config.toml
crop_scale_min = 1
horizontal_flip = true
encoder_norm_position = "pre"
encoder_parallel_block = false
encoder_drop_path = 0.1
init = "small_normal"
lr_schedule = "wsd"
Rows from block 6 of the encoder, named by matrix and row number. Rows with one number belong to one attention dimension. Each number is 128 + 24 x the weight over its row's rms, rounded and kept within 0 to 255. All counts start at 0. Numbers have three digits each. After the name is the row's rms in percent of the matrix's.
# q: attention query, key and value (stacked) (encoder.blocks.6.attn.qkv.weight, 1536x512, the q third), inputs 148-221
# k: attention query, key and value (stacked) (encoder.blocks.6.attn.qkv.weight, 1536x512, the k third), inputs 148-221
q.67 103:132102142140168140136152148094144133138155129089089127156142120139152134138115145104132124151140138146100101114136122121144083077159151098103073109116135144142141107133156121157159152134110170121184132130100153100131143119
k.67 104:122130120137086103131088117144115115132169123124103128118144170128181144133124122195162096150129082087130126139107140113131117108133095159135130144165091139127136172086132145122129104132101104164166112088093171092166121117
q.68 103:137076137127100116119114103109113143109071109147164148122105132051122103107175147127148121103108118095145088145158119077140086153163096123110121118123189149106135110106137110128133120184146127138124086173106136121141110164
k.68 100:111152108141146117127114121135136108124173151115160147115146142099165096171080158127110138130119123117123133139148103102132110071098133149141120178107140140129163110108115113115125185140106115128120101098146140092112146117
q.69 103:148129148113134097128135149102152173124166106144127099151142114114117138121133124173142144074136143097085141105149165133139136163106134138148147134129123123083114138113063146123147107092108111123115130140139114149120124159
k.69 100:114082111122133141115128145168124150152139083092143180142158144127127131082117119149129118148104127123116139166160108108097107136129097106119111112143134122173110108170095113134159119126098134138141126095161139190115109126
q.70 104:134145115145098146131114145138180152093080142163133154133135118109119130130118165118145116135142096129130136129109134165131100102081087098056115102113071126162119095123133108094120156134133117155108129111169141138167105089
k.70 102:112094159093137109137120112155157149134129123135118126147100146158121137122054161085178131135169153125104145095124129075150128154159129141122129134116137124134088140111098092178139133071100086109099159156153106152121153155
q.71 106:123148083089124092126098099118172114113094136133183137153106121115110122072120109115134117119108107144099103173154130114147064087098121138147152151123126145097124177120113139171132143106136079086114157115151142114073103146
k.71 105:144155144108148147096113079113098149148096126153101143163160149095066078148168136133126140128088139178113199151117116095101164157120073159112078124144156141150134136128098125133163132095083145113135104133110104135134101149
q.72 096:124153113141117112114137159149118095139127165092120161130152152113115130095123186152157145111101076127068155123116145161091083135094135110152109164108126173123093134105121106122150164139101177125090114116109149083132124102
k.72 095:119125117125094121126153118094097099075101083159117086165132120167149124099138130080143124148181128130119117143123123160138133116123114129136140105164144143099127151119109136124176120138174120109126112109152156113146099171
q.73 106:131113095094104148097101097141125130148124072158126182143150140166109151098137160105140145141111123157122126150112102085106115152133115097133102137137124142139152169115080140144138099144134171135125135198187159106102110148
k.73 101:117124112133138142134110112105136161090127114136130139131122118099130134136158124147120138137133080163126129104074153138133146135144117176164129147138147141139143134105108077141115174179144168124118138148118124116131142103
q.74 096:120146142134114111135173121129072090116114106117118116145144071100096090118130159152126105134147143096155157160126137128106112138154115168144150134127118152137096095119119086125152139130100099132121107127140170146130103141
k.74 100:137099145164153162136087124155092160148131102137102173090138131128136168125139125141104149157153155157138121160111163126141062129157129140130086080138146121101170137136160101133107145094146150128147129137134147080124093116
q.75 093:120111159176130153115149137137109101111144108109139123115137125147170137145122139116134128096120118131156101107092123165141151104116103154144112106123125133176169143176158092078086101129147127111116126097098059132125142156
k.75 099:102141147119148074148135155134116071129141152144116175102133126150103103146105140128120115112111114121122142111135109112135143102103140143126127142173092147142114095105153136160096154172101198086097146129152129141079158140
q.76 097:108126139162143092140095148174144120131123118148090144153096139090099159146080126144138168109121109152129135110097158142152122087149162081117154082115146140147165111113116102115140102146143117127161089120147125142173122117
k.76 094:122134135097127127120171109138137104113090132145113122118131123122132152122109157115152150135176143084097172179147096133120194192129153169116142113111094156099145123092157130112117105137127130068143120103141186135124159103
q.77 104:179126136109100106161169129124119128110120125182138088129159110116136095169111107149138141120116133098125114148114086143128120139155114163067137124092127105119144146161121123107148103165149126111131097138093119145098108139
k.77 101:139096118124128147120107091124103125136139101109166129128135099205131118156133120114141066122106140153132114106137144132092122138152112088081098140129130096117130168107154111150126132126095085122115097111126104149100111141
q.78 102:126119112146169134104125095159121154097148148129123105114164188126118096123120102106090112127143137133152154124111140136124107103090133143172135135125090096129163149125163104122094117110159122121161116117126094138179156117
k.78 100:107189132154142139110106131093152127103125158132079154131162105117077146112096118130131144115089115129138109146119091106161112177131134146134155139145068172160121113191123149113148177123074132117110153148137134129136138168
q.79 103:155126102142151106122105102128133117065155148133075141133113152141145136126159115136136102095119140139155164100157118102169128119129172124136149084087137099164168125113149127157097155170120151149116141162109127138117156137
k.79 106:154173126097189131143105126130163133146175132116120127124142108137121100128130079197145135124129141169112147163110103076123114103129097168090108104120112155100148156086097125068112131149163134149170130126142142106116128152
q.80 093:183148171133145107124121151137145158115109132146116078090100134131108110117136148128123117143129167152086143163122085132115098126114130112170121103100099128156169113110093184093127145133093139101132153139141123105083102163
k.80 095:136128137176149112125121125134115151136160157097120140124113138132155142190106148148142153122145146160126118132123102112135087137098120165075115104097136116130115138080136116125098110138117116102115120097152125081108148097
q.81 108:118142134131090141120124132145133151172147151110138111138112138114133093123132102142104138153141067188140147134151100128119084121092089150150115149083217113123124142163114103146094133169169080128131150120145126101073163126
k.81 103:122118109130166119129111117094143109121146145115145116111119107160178148167156117129102148088104151160129152119130116144146115144139098118183169135116091152124123164144116124118079137131141151136134152120114145137105122101
q.82 106:117142133144141110149102100133133085161126067146103116145081106117148126110080098121125163150134105118144174102131119109121167097136115121151117101176096122196173121053130136089112143158117148143107134151117119144137132140
k.82 105:104174132148190135095095127111105105087125132102127131112135104151154159116154098093151125078165148132148099127146125139116147142140151109144139113139121104116172099138147149144109131152152121125146099121112115138174155132
q.83 103:109102145161146098097150131168132148071136154123118161124125142129114150107104099120145154144166146120140145103097172093122085084125143099161155124074137125164150088101155100122114161095108149092142120142117087112088139111
k.83 102:147185137152157124159103116137183107152093105133130138113096146116108121117079153117098161134151134110137135159086179106141136135119113140127114133148174132182133164117119127113121160094112130124135164132110111138142111112
q.84 102:120136117165154159152146099119139156106094174166133115128126136113089123158168087095162173108159139161162142099128167094145113091141139144120133126124091148093131118129138092137136106147083113149118098155144136126141115132
k.84 099:130136179130106141141132100152125140175137099106172131134124073137142112098140132118130102131117139116110147127154115129081115146141132099103095127133158164155100150158128119149111117152126133145063123132133125148158103119
q.85 097:152101112118144132146106108072115128142102149146173108085133110172100115137115135125164138160093143182073138101144167114142110137117047159152121123126111116091084190153134123114124141129098180122122104155107156094139159154
k.85 102:151149109129135150082149156162145117191136075129115101100125096148129102149134118162112110135145096098154131140079137103112084128155126134106129137114163149131173140210152138153092100099155111146084100124125127124150110113
q.86 104:126085119128109121139157136112068151146150138147121138138145141070174119164124150118126100094099126154145137092123168087086136123116141183147109143101146110117121110096162100150184104131155106114170142134114142115150115144
k.86 101:133119123131143144134163125120147142133156133157133127103133182160161112103162141182112101108098153103131111153120140167147123115158162117131134180111139130151178162147179112117109094131068116121130115115115098093154113142
q.87 095:131156114143145136114074177154109082198164094137131148108183130138134119098093129147096091139056162162104130166162114125112101151081148125052119146124123077123108155095137101162130162111122126146097148125133146118128125148
k.87 096:138144127122106147085169150119158149137109160085112150179136181130133122149156129131156113115151097131151120100137125128159092126136162144143139073182142130094132170165150123116139094128111097118116143129129091128078144136
q.88 103:140161111155137110096136078134089074101122089103115113114133142080130139146124143156093123125082139122108154138116084129091159140099129129130137135137118113166146116126155104139110137150124153128126130120128165156143129161
k.88 105:124104123108096106098142128126108111143083168177141127163150200172126190146097135110097141107138114101142114088139153148172144142180121106133127147102112089153165167154147131126122172134131109164162127127150089110103105133
q.89 103:137128115128101132124143166132137094101147179145132117120131154120175130162155168154110153130118151147146123143107097103124132119123128130102169177139156113119144131164139133134127134091094100130107110126119163125112121125
k.89 105:128115108120156149135106151133129134121103157147102113150114125114122115143144148108075123167133189135133137145123127144165151157135122116134157107120119128123118131173147118109137137159145134105136116123094105115118167089
q.90 102:096162163134109152113088144141129145104124153131126117114066127141112094110133139120132144108109136161133093146134118124134101104158150142128107159156109084147126137106109133099119083115173096124163137163083125110147139104
k.90 101:101115131121097147125194065124180161139160141116115130171121076126143163193126130085166092110143138074176111139109106129153163122101161127129107107105103141124144109122166113145128126087074143145124133123173089157114146091
q.91 101:143149141152159179128128126119127118125098150124108122142077092138100124146110126145133150120148147110144107123128132094115146112179116105131096114151118113127172115122108157113183081142140149176134082126162125152162145110
k.91 101:126160146163082113114168159155110136145111141151134082117142157142159140115149141103141133108095135094111124130113084120103116172119137141127117124118146126154101097124118078099140126128102167105125125134141148144111135117
q.92 104:132111117129108147103114148128145172126111124154070145132097133126102118122098121121148135138132104125114106130123120120163127134161115131158103124155171114107173100195114181155111096147150151130101129124113178125140153089
k.92 105:121156099090083108109177097110141089112152152142132111132143105159157137138085093146135123145092111175155101123115085135127167165153121071139128109111141144120148146139133129109106152157116096108146159143167087153109115134
q.93 100:127112139152121068106140118125130166179161108118132120145105088090118105138120094121132114118127148107167105131102109135144132156153129151116129096159120181154157126173101138124138135151159095160125122130143104154143158102
k.93 103:142118118099124164117116088143134193116163111124137155160147124154158160137151111092160121119141127142106147121183154151112126154140141111098192100142104131133162127131146073130119119133130113165138115117108127157097147157
q.94 103:144105118135123089158119118125145148129110122147141172115111109142129131140112134120122142138106138080135161149083147093129124121137134171149147130118104139125137148139113099165138119145077152101114126115175090121096148094
k.94 103:078147157155154099066146127120089111103110140171107133119145138108197108133155130127108176165152159115144140110094139144101118140139105136095096107143129176103134114118117173123129119152161135102149156102103106085103132173
q.95 100:142128121123136122166145118130158117116138140182140085151168130119098180134134107129129137101147159099109143104142084132181126115115151134154116124140116122114115142165125145144097137113178122161168151156160091131137131184
k.95 101:150092150161134126104141087170103084130099169070109165104126113120148120107147124183142167153152141173096138144081157162127116123113147135131144113118067156124115153118143143167149095114134128166080158082121112116127152118
q.96 101:126161138171162111171130134122140132147116132083121119133112110155086133072137103092147068169134142157129095149109082096104123115100143115125148148134113118131088144151157106116122104135104134086142084094173105102154152096
k.96 097:124142105121106113077109135131126164155149126126095092118172108122134087147146139109127197127113152083092149126107127149115150135168111159175086125134166108153157129187135118103125107099088129172150123134127187143102103092
q.97 098:092130109142098106097112106168121135149118082167111121108125160134113127139139106175123156153131135144123105111156168125132111139124092157165155148146091090171132145130108119116109155126122133119125133128138146108137136115
k.97 097:088079116117178122112148180129128125108120134130131129149166168129107161145138132133104128133107115106139134123142107127131152080102118101156112152134134147122109156115108111145138131189181130125134164129109127113121117141
q.98 107:114133113153102129134103106159097148118116121137123100133061189159114128109158123189134145137131144144139151086145119110090122153098150152151131141091119142127103120121134112095132147131098138166160153147122149169098115150
k.98 106:109130105118116115117112131111143141087127111133116130135131122163156124108112095162090101105106136130129152113161126094115111097154117103133135161093141148117148148121134161097137160121151102118084137125161125130160129156
q.99 108:146093112169169114146089123125122197129112145136152129146143100116110169130135164086123137103143139107121126166147158104132136173135095141130083149141126142130128141143128135161103110155173150125087160096092172104106130128
k.99 108:149184134159144102088066135131133131121153162119113144105112174126151123149107134142157151142161089128153131141111068157100117094145117090119139164100126125100160121121147101086143136117132162155113118167131120103083121142
q.100 105:149102108133113114182119159098135162118145127159138091107098117124176070127129128148164121099169125128105119136109114127125124117111141162140117117142119104140072108115114130093138129142122122164090121186117110156134127100
k.100 105:124134110136121157126129172139094160184120075087116098102146122117125143099143105137120106147139103104137152131155129136089122065140148149125091146106148134110121116117105117138135118132133123118119106136119121106099115152
q.101 100:134101117137109162111146123145099096150125163165147114096164087090098109145106112118124140176130139109144140125079095177135142165131165164130111151166152156095160110132098121121147140147143119111103157080122160086141094127
k.101 103:141151124135094100142127139172137135144096142163112115169147169150150139113120152100166126158155114076112145075122121135178127112134148099138130133092110121098148169159144129139120114073131110136138147158084113116108074100
q.102 096:159134121142146148126135126166154076107137123127160170117133127116121123109090114124117134154108121117144134078128158105131088186180172184174116130115136102134180105168121124076124134145135173142139082113109132108107124137
k.102 093:168145095143157119135143097162119116159159115094088198155153090124153142148132082129132124111129104121115091117087105157080105099145141138118128114146128113144130157078126153118140131134144102120134086103150127113134115138
q.103 100:122159136132134140117123105105161095142152124099145111163119150138190116104157133159133167157139170111120112129119139106103139125173131120118097121164125117155130136169106092143147119102128136111124142151153135158146198102
k.103 096:108095164093129117095146141136132113105128102149161136139123175119132173108161076150132122113121084147121140108084098131138134158101134152130142126139143117110118125123114089113138092144156136123138118116170187179155118133
q.104 106:123097168136099145116151159099154138108170090136088124121130109134139139104153165110121142113159093124139142137120079142151164081090121128129104139066139137128121107083151118120137147153119121053081150144105100120132128114
k.104 102:114183140098116111125147098147125126202121137151132139127108089125122117094144096159134116134123158153103156165144148132135133142143128131122127137157151102118114097124128125138157111148110154159147117129154159131104084154
q.105 111:133096098153135120121115157118136136151105205122113115129127134134101148130143133126139178114134125127100139129154126100096122128088109077113138124193135165118131144117101147102066105150123127109131122160123142115076168106
k.105 103:116119090165139169163067176118137130135129136165131110131139104132154111119109121133109149158156175113126130090086161086125155141146132149150113113109134157126113137110145112109115158140118102127103108125099116115154133095
q.106 099:130131176106130138148110136130108143151107158147148167112152123100103084198147153152142102154116142086123142152147125129135101094148159147137120141105164137121093104142145118154167124140111134180136100106090133138147156145
k.106 095:149128133096073131144144118108130103133113157165162138124150137131152083101156118112145163120146144114149124117138130090113117152129102145120152119162094130123112137174133127163126136121103096137093108181134095083133114091
q.107 101:102109144114101136148131200144132179126138136140127140154137127143146143102105124089081114112116123100107123138116170165158132157125160142151116147156111145130105106127109156088163129119133144147136147123096096093118156136
k.107 098:154109148104151066066143156126117084161136143140128143118129120147141159104110112123132133126122083122131122149127154128132160189112112127093103157086129103108120148139105132121150138133152161123114140082153113104152136099
q.108 097:136136116151160115110139133157181080122088127137110126128115141105121146118102115153129141096092150142118127185150125156135133162141116123147080117115140127155123106103137154179104127073122148149111134131148128128150137083
k.108 097:156163152128158141142118191150129136127111116162121139154111162129148111119113123097135106129132160134156180096129137173151100158070146125083112186151150102138126116113112093122151146126090086105167139135154110153137148199
q.109 104:158162116155118137146123174133149118123150155100124106108119122149143090157141136128155111096154105161116098146103137155116130169135130105157132116101151137163147131155150127154147092155139079117104117167115155145130129132
k.109 101:137119095163116153132119127072117139164157113122130172125165112077072134142082110134163118112112108143148097138137125138115133121111110115199119113114111153194085130131109128099105127107116136143168151119118104137123145061
q.110 102:127143093147132159111106069103152134103122113137148140154110092120091119093177161131126168179126142136103132123131115068141162147139106149111108157136099142116153113103142122123143144152112153145142126146144125109106110148
k.110 105:086086118083162101149099121103162160155118149113160097101135132162117108123103123148098087131127104114113117107097132130137105118152183136121174139181150087113139136132128142128155165126126084139139079121131160152130110119
q.111 102:138082148133116123132075113132097137167156124165125144089127097104140094123100136117100140129121116157108130109074153122132134145122144112149126095164150130148104090145130132122112123115143123115131122162082111090092118125
k.111 102:167180149163198141138138127090162150138131141120111173143117148108153147110171145121189094097133097115167115126127161127154113094152160166089143132112147129137136095140146097119127159129122145139148130149125121161132142118
q.112 099:118127145139170084142116152119124133124129111128123138108107097119189127125106166110118132145114131101087172137128163116133084105153088127112094146145143122132130176139175117116128151154140146116137092102076142133112127129
k.112 099:138123101124128168095161118137130114147129120135115143119113095162118085161148148170085102088162152171154153121133126141149150081115105145175110137118116123145130105093113165104147122116138090174108166146135120091119161147
q.113 099:123148077142137069110108125074149133115142128149100160096104149147150114158117155146141126098168127181138175163141098100134127112142139158135087142146127128170144129137168106127101144073102129155131103123144133136137132143
k.113 098:157144159105134131100112173156131116104090147112113135138129117094119112124147115144132147142129098151124126119114130137154119065102207123143164176134119145131149142090135130142089153161159171101134135124137126172112123123
q.114 100:138158103100161112099138100096155099132120111118137126089085128140137110115130143135158127134123134106157161157099108082138114096109164143121127133131149102092120157104159122134141177171132135136127129093141176094111155092
k.114 101:133132086139141118209114128130179134114087143128123144187114091159123089100120161095125185083162149155141189147162139106123123133142126139082096134099177126160153113096112099114096125112103109159145147121128133116139116126
q.115 102:147076150165136108175126133117153132093169130139093127123120141086145133128148128141131110135139112098153108150116096136125163120135135161151100114124115104135172148139100167082167140119138107064135165108130086097147119143
k.115 097:118122146076097145120159089168135176149134133112108120103107093132131131098068133130122087137128114090158136147146121128109139082136146105065125129123125122127104110131093130104087140147151150129117090100101137181091086090
q.116 096:091153082079102120139153132117162127151132133117098118143108219146162133121129141133124123122074131090136096131121144121179125136136139109124108126124099116124118130158139120144109115115149149132152150141168094106093118094
k.116 096:128121105155113087111095125139107110080113073107143148144146121157181157138105118102121132146081139126087122107149100081136166136105097088146135127157169187105129109138140131101129154144149144141117110154191164155134145100
q.117 099:140174165144137162162110082091137125117082119141137139109124150133147091139119104121099081112131109135163169133099114102133142129152171122120145088124060118140112140132161100160127124157118090140165148118113079099113150146
k.117 096:151167137175106130094150102143109130158124107110109118100175120122105100133123114106177142106182100146120119140118125121109099115164107144092096132183112126077171166176154156068121160146118141123109123152146144163160153139
q.118 105:120108092150107120123101161127084090132096140139108102113140126101137119081165149154105108130145080170121125154123085111096106090165149132123149140133105140124072125162149124099155115141109139115130151132085178122129155112
k.118 102:093123162196130115151163158126114143167119178143128154124124100093133095154081138128094129111110122098089131113140138127098123111111132091156091154135133118129137127110156163111135166118099149096147107109159145115171128136
q.119 092:101087166107137110119147111086105101125122128148111155133155104098087128133104114075136109140115135108140159149156126102120087119124131124098155120143119139105151121125132131193114114157186085140185113152107136134130103116
k.119 095:147130093176144115124122100122141130116162144139138175096146149104143114111123105116116134127140107123118138094085129121147161151164107163143133126127113108156118138135135129136147140121128116118094107093121143114112108131
q.120 103:133156134154135150160172143153113099084076112092130142111142144110106102139130122155138150140137090114068130125095169097096093122100109152109121166140104106124087133131160119136095147148132119111128111100118148114123146162
k.120 098:160143091149096125096083122170144132114101165149151151122182138122117115137112126130094117147146184096165131109138129122140095106113117135130137132089137135130136145162111147120149131085142111157102149084129091120133086124
q.121 101:110148089120073117076175148101145138125128123150080145136128111090128101127130105116155145095149145107142136143051135089134122099123120114160140141151127075152134097127126134099142145126131135171139117154167127150126155136
k.121 102:122142130100110110170122143162106150123103179138120102124120110140114172082104153136136090145149119143106081138185142115118105164105141115083135154121098145123145122115121134113110146110109160093195097104115085148168168168
q.122 104:116141059139105164161126145086106130131140136090096145091117109099108102117127125128150136109129152152130134133141102108151161132098159144104145137106158107108129149131153111191144115124137149152092121116115187110146126126
k.122 101:134126118128102110133140088141145083105112116125126105195097155145123107167141131125094169128078124177146097131145125119119094130168124137159078122147122132126130132122138115101151169177116080143119152101139160126159151131
q.123 099:113132116142130138125130142071128132144096125133130157133159126133129133122105133150177130111127117139090151138114161160127130166133112111144131155136115128114113135112116119095144119148163165105171090148114113131086143098
k.123 102:142163110157150124150113156132118118127128142098144110196143129097135158145176140133141104157177069140170131110187109102130136102120152133098130143134097133144107122134118126121125088130115130153125207109168115145170154130
q.124 103:139153116116092168153097118160072107134130175120113100145111143126104101156128114126113112143072117076141142116147127104189099096064138083117169122178135112104150133113104096093099122097143132093094107142131120159151062144
k.124 101:134129120190128129090133102150121101123132155140132108173122171182112115174095157142146139138138128125136126078110094103146123108189102168162122138100122133136144155148136108085062165128108115121141110138146098082135155126
q.125 107:118131137110100119110138163135115136146192159122133148088110071161127137108118090137117100156130117110162155131141149149095120171109119109132118135120131129125081164149097114147147088116106142158113142088122125145114104118
k.125 108:096145132124108135133077132135109137143152132104176116143120132178125127104158140126122126142116148139127141113116118145147084119164101124148137137135157118113136119180116149149128145128145154125083099150120117133106110150
q.126 100:138140106105123132155149148084114150117114130103112144133141124127163156140107133104159110071134122111111167123149131152137102139164123095141116160106130125104139132113148119119117114150168157127135094135148138158123151110
k.126 102:154120132103110145105147152128132094129103141142076146139102133152100138131139125118111128124151155166147093154116121118120109154142134125148115069118142076145114114113134188110125124141108136110121101113140121165123140142
q.127 106:139127138125088142137133152119135129140134185129150085170129105112118173131134114114129116156117129099088069122142085158149146108103163146125119071143114187131145128168077116091130139130149188138135116147155168125165195161
k.127 106:167076136125121142116137143145147118171154134111123143125143106177173153150148101098145120150112123095170099130157135121113111132122137106135115169121118126116125131106140130117112094134162145149100097152153144101113119101
q.128 099:118053102102117132125103121127188094112107141174134146109141129150129104123121147117116142103114166145126181129145119110167094111124164150128121112138105147102112106131113135148121186124111076118089128147181157128087104127
k.128 099:143096151167139120132147122154163140163100071126134105116114108083140136079147132080178105178130108114130115126076132126155117145134129097126110182135124164152145159128084121085124112121095141124100141129090101190111134118
q.129 099:126104125142087135096100141123115143141119147102098125179111129075172094103148099115116173079107100154105085133104114168067157104106118114122124095155133142104130133151095098092136116113116166144090121140099105128113088094
k.129 102:109158076103091105099119140139131136104127157118153123131087142141168171185115132110118157098124118128139118092144124116145110127125123124186138160098159125136135189121124111110124115112147139164179173116081131138132168090
q.130 098:144101129148135133119160145125113125126132127105114110129152149160142118165130168188117123110095151108142099149114167176139180077081145089138123137140100143102124101159117113129125131122106132121149144091172139068129127126
k.130 097:134130124105041115140154190122135105199125100139138160104078150096133136135135131147145096117155132161164118132132121143135125127059105119088131122109160132103096129144149175118114138126158136113125146143143132128102123114
q.131 098:147180154155129129130111100127164091162134098157088116155135130092099140115140115082115162128101103175127125110157168110083144166150135132139160135115139149109103091092114095130097078110135153152172077150075119129116178117
k.131 100:169126171147124138108111141106106097121148124142145158119163104136153079130147113123143121125129143108108136123146139099153128136106082117134144107145055110166131137154124179105188092115123089119133122172125111113125087122
q.132 093:109135122167169104121178139152108155122132179112152083146122160121181160122177123143152144101172123106124094115108090162134122106122141111118089099158176117103121128145148101101118137118087112114152143140117133111174122123
k.132 093:106139101085128135082148135149117112164121117131131139124167147137133098165105123118125138127081167106124156097170129067154098122120124170106119151116150100115165133103127118162147112059146096087137182129099129139146148100
q.133 092:116097112126155143116137121146106154157137119134149090086108114131102133118155099116131113066109108165166127144151155139131154155128115170160137114166143115132127145124102113161130128108131101137144106066154136144164127125
k.133 093:117134099095123141138150128135084093132136106143144162113124088146157087156126103079131147105117136081134154123162139115137134162090154124107172151099149164126124152145108085162130135124177139118137148166115122137126142141
q.134 098:105107127130133110117161119138122137109134130130153151094145074111113105136100115172088119106125071156103097172124116191118134123118195142124137111122066140108170138131151100129136118131158140116165115165135157088140136164
k.134 101:149112115135113152111074138169174144117133117145153153116135127142099108133148159143114115138097138120118152119166122067152113149122115065124127156099144107080149143096113130103140103096158129161163101148178127098133117098
q.135 094:129114135135128140117177119116159158153160128091088132144141117089155124119083123149136145080152151136123095155103091118117130140118118133109145090155117110132133106152157130097119131153120140102126133097100114147106132130
k.135 096:136150166141142090109149107150113139113120113099122160152136151117141119153149123127127098132132149117145143181144093098090166155114114135161124133140115112130170119091119090129168161146144136122182164121119119117145136136
q.136 099:147160113132115156095156085116120127128129120101137145140109122118130145129092186129127115119125132136095115119130152157117177094121125116096176130106116141095123089179129141112154118133149138117152101135157119093139091135
k.136 099:143144122138109100104163121112115143143048120142145146149091140141118123135102137168110118173128113086137121149168103157162131122085149145132163102152144122125131184073114119152150091118106123155155124054119120135141128096
q.137 097:117156121130140147119126147160122122105141102131082119107120130112129123148158132121153126112102165153155121092129090132170158128137141141095134144126121089150136110103115110119139123134123070125119121123123126124134106104
k.137 101:136158131089128153179109176122101112112157111149112144118092121083183108093121118109120102109135164107197157128113131111066115159095138104123159122107134125136066149134161159102146157173140146170079103111151056082114127104
q.138 098:170151126131133150153095094133153170094139154186129130081112141117133118121091119123141073160148119110120142109153136162133115168158092127082084105116153087089115155111104167100108143124131109148083083180108157167098117115
k.138 102:151112161107158112122137127125055137117118151161095158156124098122145114095146171179147150140124107123118119128092149150124173118154130146137149150123141168135125114171115099118130124139127135137101154107125110116152116148
q.139 104:093115146115079115120121096125144117167123111167154111090144172101101139115123157113151147148143128161130153126132100118128101140145130092143149132130108133131150109142117103122082128120110118148112107119132131107098134136
k.139 095:146152129150115172152122163164153118132157158113122133085162154154132132140097142087157127103138114150087126137144116128147077149101105117150133202160146163133111151124162167129129129128183141102168156106142135177142108095
q.140 094:127133148082120112154109123099140165115133109131126139159116190092150096113099123083107101119172130110153125100133122175137180099150082157113124174113121134133134101157157103103116101133109147099056021116089145108144149092
k.140 096:103139080141114150112127115139062135158111122099127150151099118147107136153092168146148114144128099142115125133105109121120130117150112116125146098107110129112141148179105129089142095149124132151172139145116125117123064115
q.141 105:133146120135120122133079094135136140126104116153128097122185105115129123130078126141094097130131100135103121095123114160183132136133142138095109147113104140104200134125110146184081164104128148088122110126150126133137118103
k.141 104:127136139113149163111108084122122067125143091151172123136132138163103162170140086177140095127179130131080147156109084132084114095142111154136127147117102099121124138127123115150201131146122127114158128124108122097086105105
q.142 098:096128120135120112171154102138148131137142125097184094137119132136148143151149191153111116167122156118124143142124122125143086189156104156164102159147152143106116122093174121160125126144102132142112141096079145154111150107
k.142 103:085119133127138098187116178136111148171098104108119114141164166158164138120140144122121141114116126112150091121115119147140125101128159145100116133118137131117129104158127181154140110120164169132106151129124140133138163143
q.143 097:106173140146139167107136133093113116133143144179143164154122106138086124126146115100124187153113113098142125103136154084114117144166110109131113101178113139151139150131138126098136106131150095095155178103108148125108120117
k.143 101:115087153101156176112133124106135127113158126106142085117152146122095144116155125148163133142146148127137113138112131162178140116153128138122097105113136199128142119139147177123125103110090139135112119155157126119110122158
q.144 100:126135165119109075133131109129142101150185141123143146139109093140101135154134123174133112126105113176174145110128123172166108147133140141135118101132128081133124107098088111159117085127119122098153112075110117134162118169
k.144 097:159123128092153135153097166145141108097152157100140139100108083141144137111170126121123118104148139097150136141134132096117109123120139123113136092143119098183114111147141121135095108152128205151126114140087136098124140142
q.145 096:117139139138174132131127139110098124142153122122136174159135124149063127117139107145056168108152125107103113108182088144140104150102124127196141127129083134131119108119142113153127121154159099103176154149165120113123114138
k.145 095:168076133167085135125123129149170121099148116117135097143137095111138098121143136136104168096129144121139130110109125128131130108140122128116136141142167127116127154131111088130114151181087158146104169150166120124070079171
q.146 103:150140131110076089138107155137088110133133165174108152149159126094146124143117135128146171184142153108082099133159139106118178087096160154142121146149104153146099131112100113141099107087132099142096109102156087105120158144
k.146 104:166129161153115135165133102111129144113152147121163136117141135114123173129094128151138104114128166158100117128097116113180114185146118098120154104166128134131140121112137156158103128171135148121122118118145125112131099118
q.147 100:103090130091119154137115121144099103170182126130120129119128147072095128159100116135138097118131116182134155143139122116119135130156133131125093156146094116103142162133147160092167171181167157051129129094124114129140076109
k.147 098:117123085117130118099147142142090157111165096130128154142107130129101121114122168096107144143131115163121138096147125121111122138107164141129122118116139175130096140148095133127128153147165129174166117126173136112122110122
q.148 106:142146142117119117114153158091127155126160140150188119096126167123121106093102134113166106127068107112144128091123115120130166132169138120174133116121083127100129130138161132109107116195138122100106120156124077135093117138
k.148 105:113115127096145088121105115177113138130113126136119144139124123157117107170182174111159111151111132121104183113103117183120107147133166129161144166104078137124126139115127089109160127169097119114166089154107118158137077130
q.149 099:111122143138134158145080100122141112125138132138153094133134096143153163106152154132148146119162112136136131133175148161145155118144172131114121109117168147090090104118119146084115121116108137122159127104107141131082101188
k.149 100:106106127150127162101137146111120131114146163094129113117132153114146109094126140078142115147084104129183108103100109128141131163087119109101111160126157143117106146095117177092114130167099089156134175106105119096135104111
q.150 105:113128146162108164160121139128129139157144130144143180140119104167074105136092123148089120102112126134104127119146161155147141182126111134134161127075108098127116111129148112160158145093117163089128092109148113104141140120
k.150 094:146127139101119104090110142106199107110135107151111078144130111164147167142158184209120164092147154096126133105101093152084120100143089153061167137091137110111145142119075095145097115102143138105099141113159107121089116136
q.151 097:127160103121125137108117128138134156088176118144131132139103132170154162128123161107130144120172113112161107130172112092154102161129103133165098108105122127166129090136144125096128158131087099118121162147083098135148154148
k.151 093:151152104092136128147145114155103151158186180135123138122118111148078137132144136098107140134113137151139137140097117156144123103144150148167121114114128116158149097136155103129148144123067114133072096110078116146127136116
q.152 092:118110106154142115168159138128099128120122119126134123146109168168131128110162159109165120136123105149141133136145146094094170170144174146098177104058106090183139139094148165156136116158100137146116110137142125133134146132
k.152 094:141161125102094121125136117078146167121119132164128143124131127134110130130152101128126140126139141104092104136116097092128123108153169141135124110136090108108108157150115104089138095153115119115150098135105118163064130153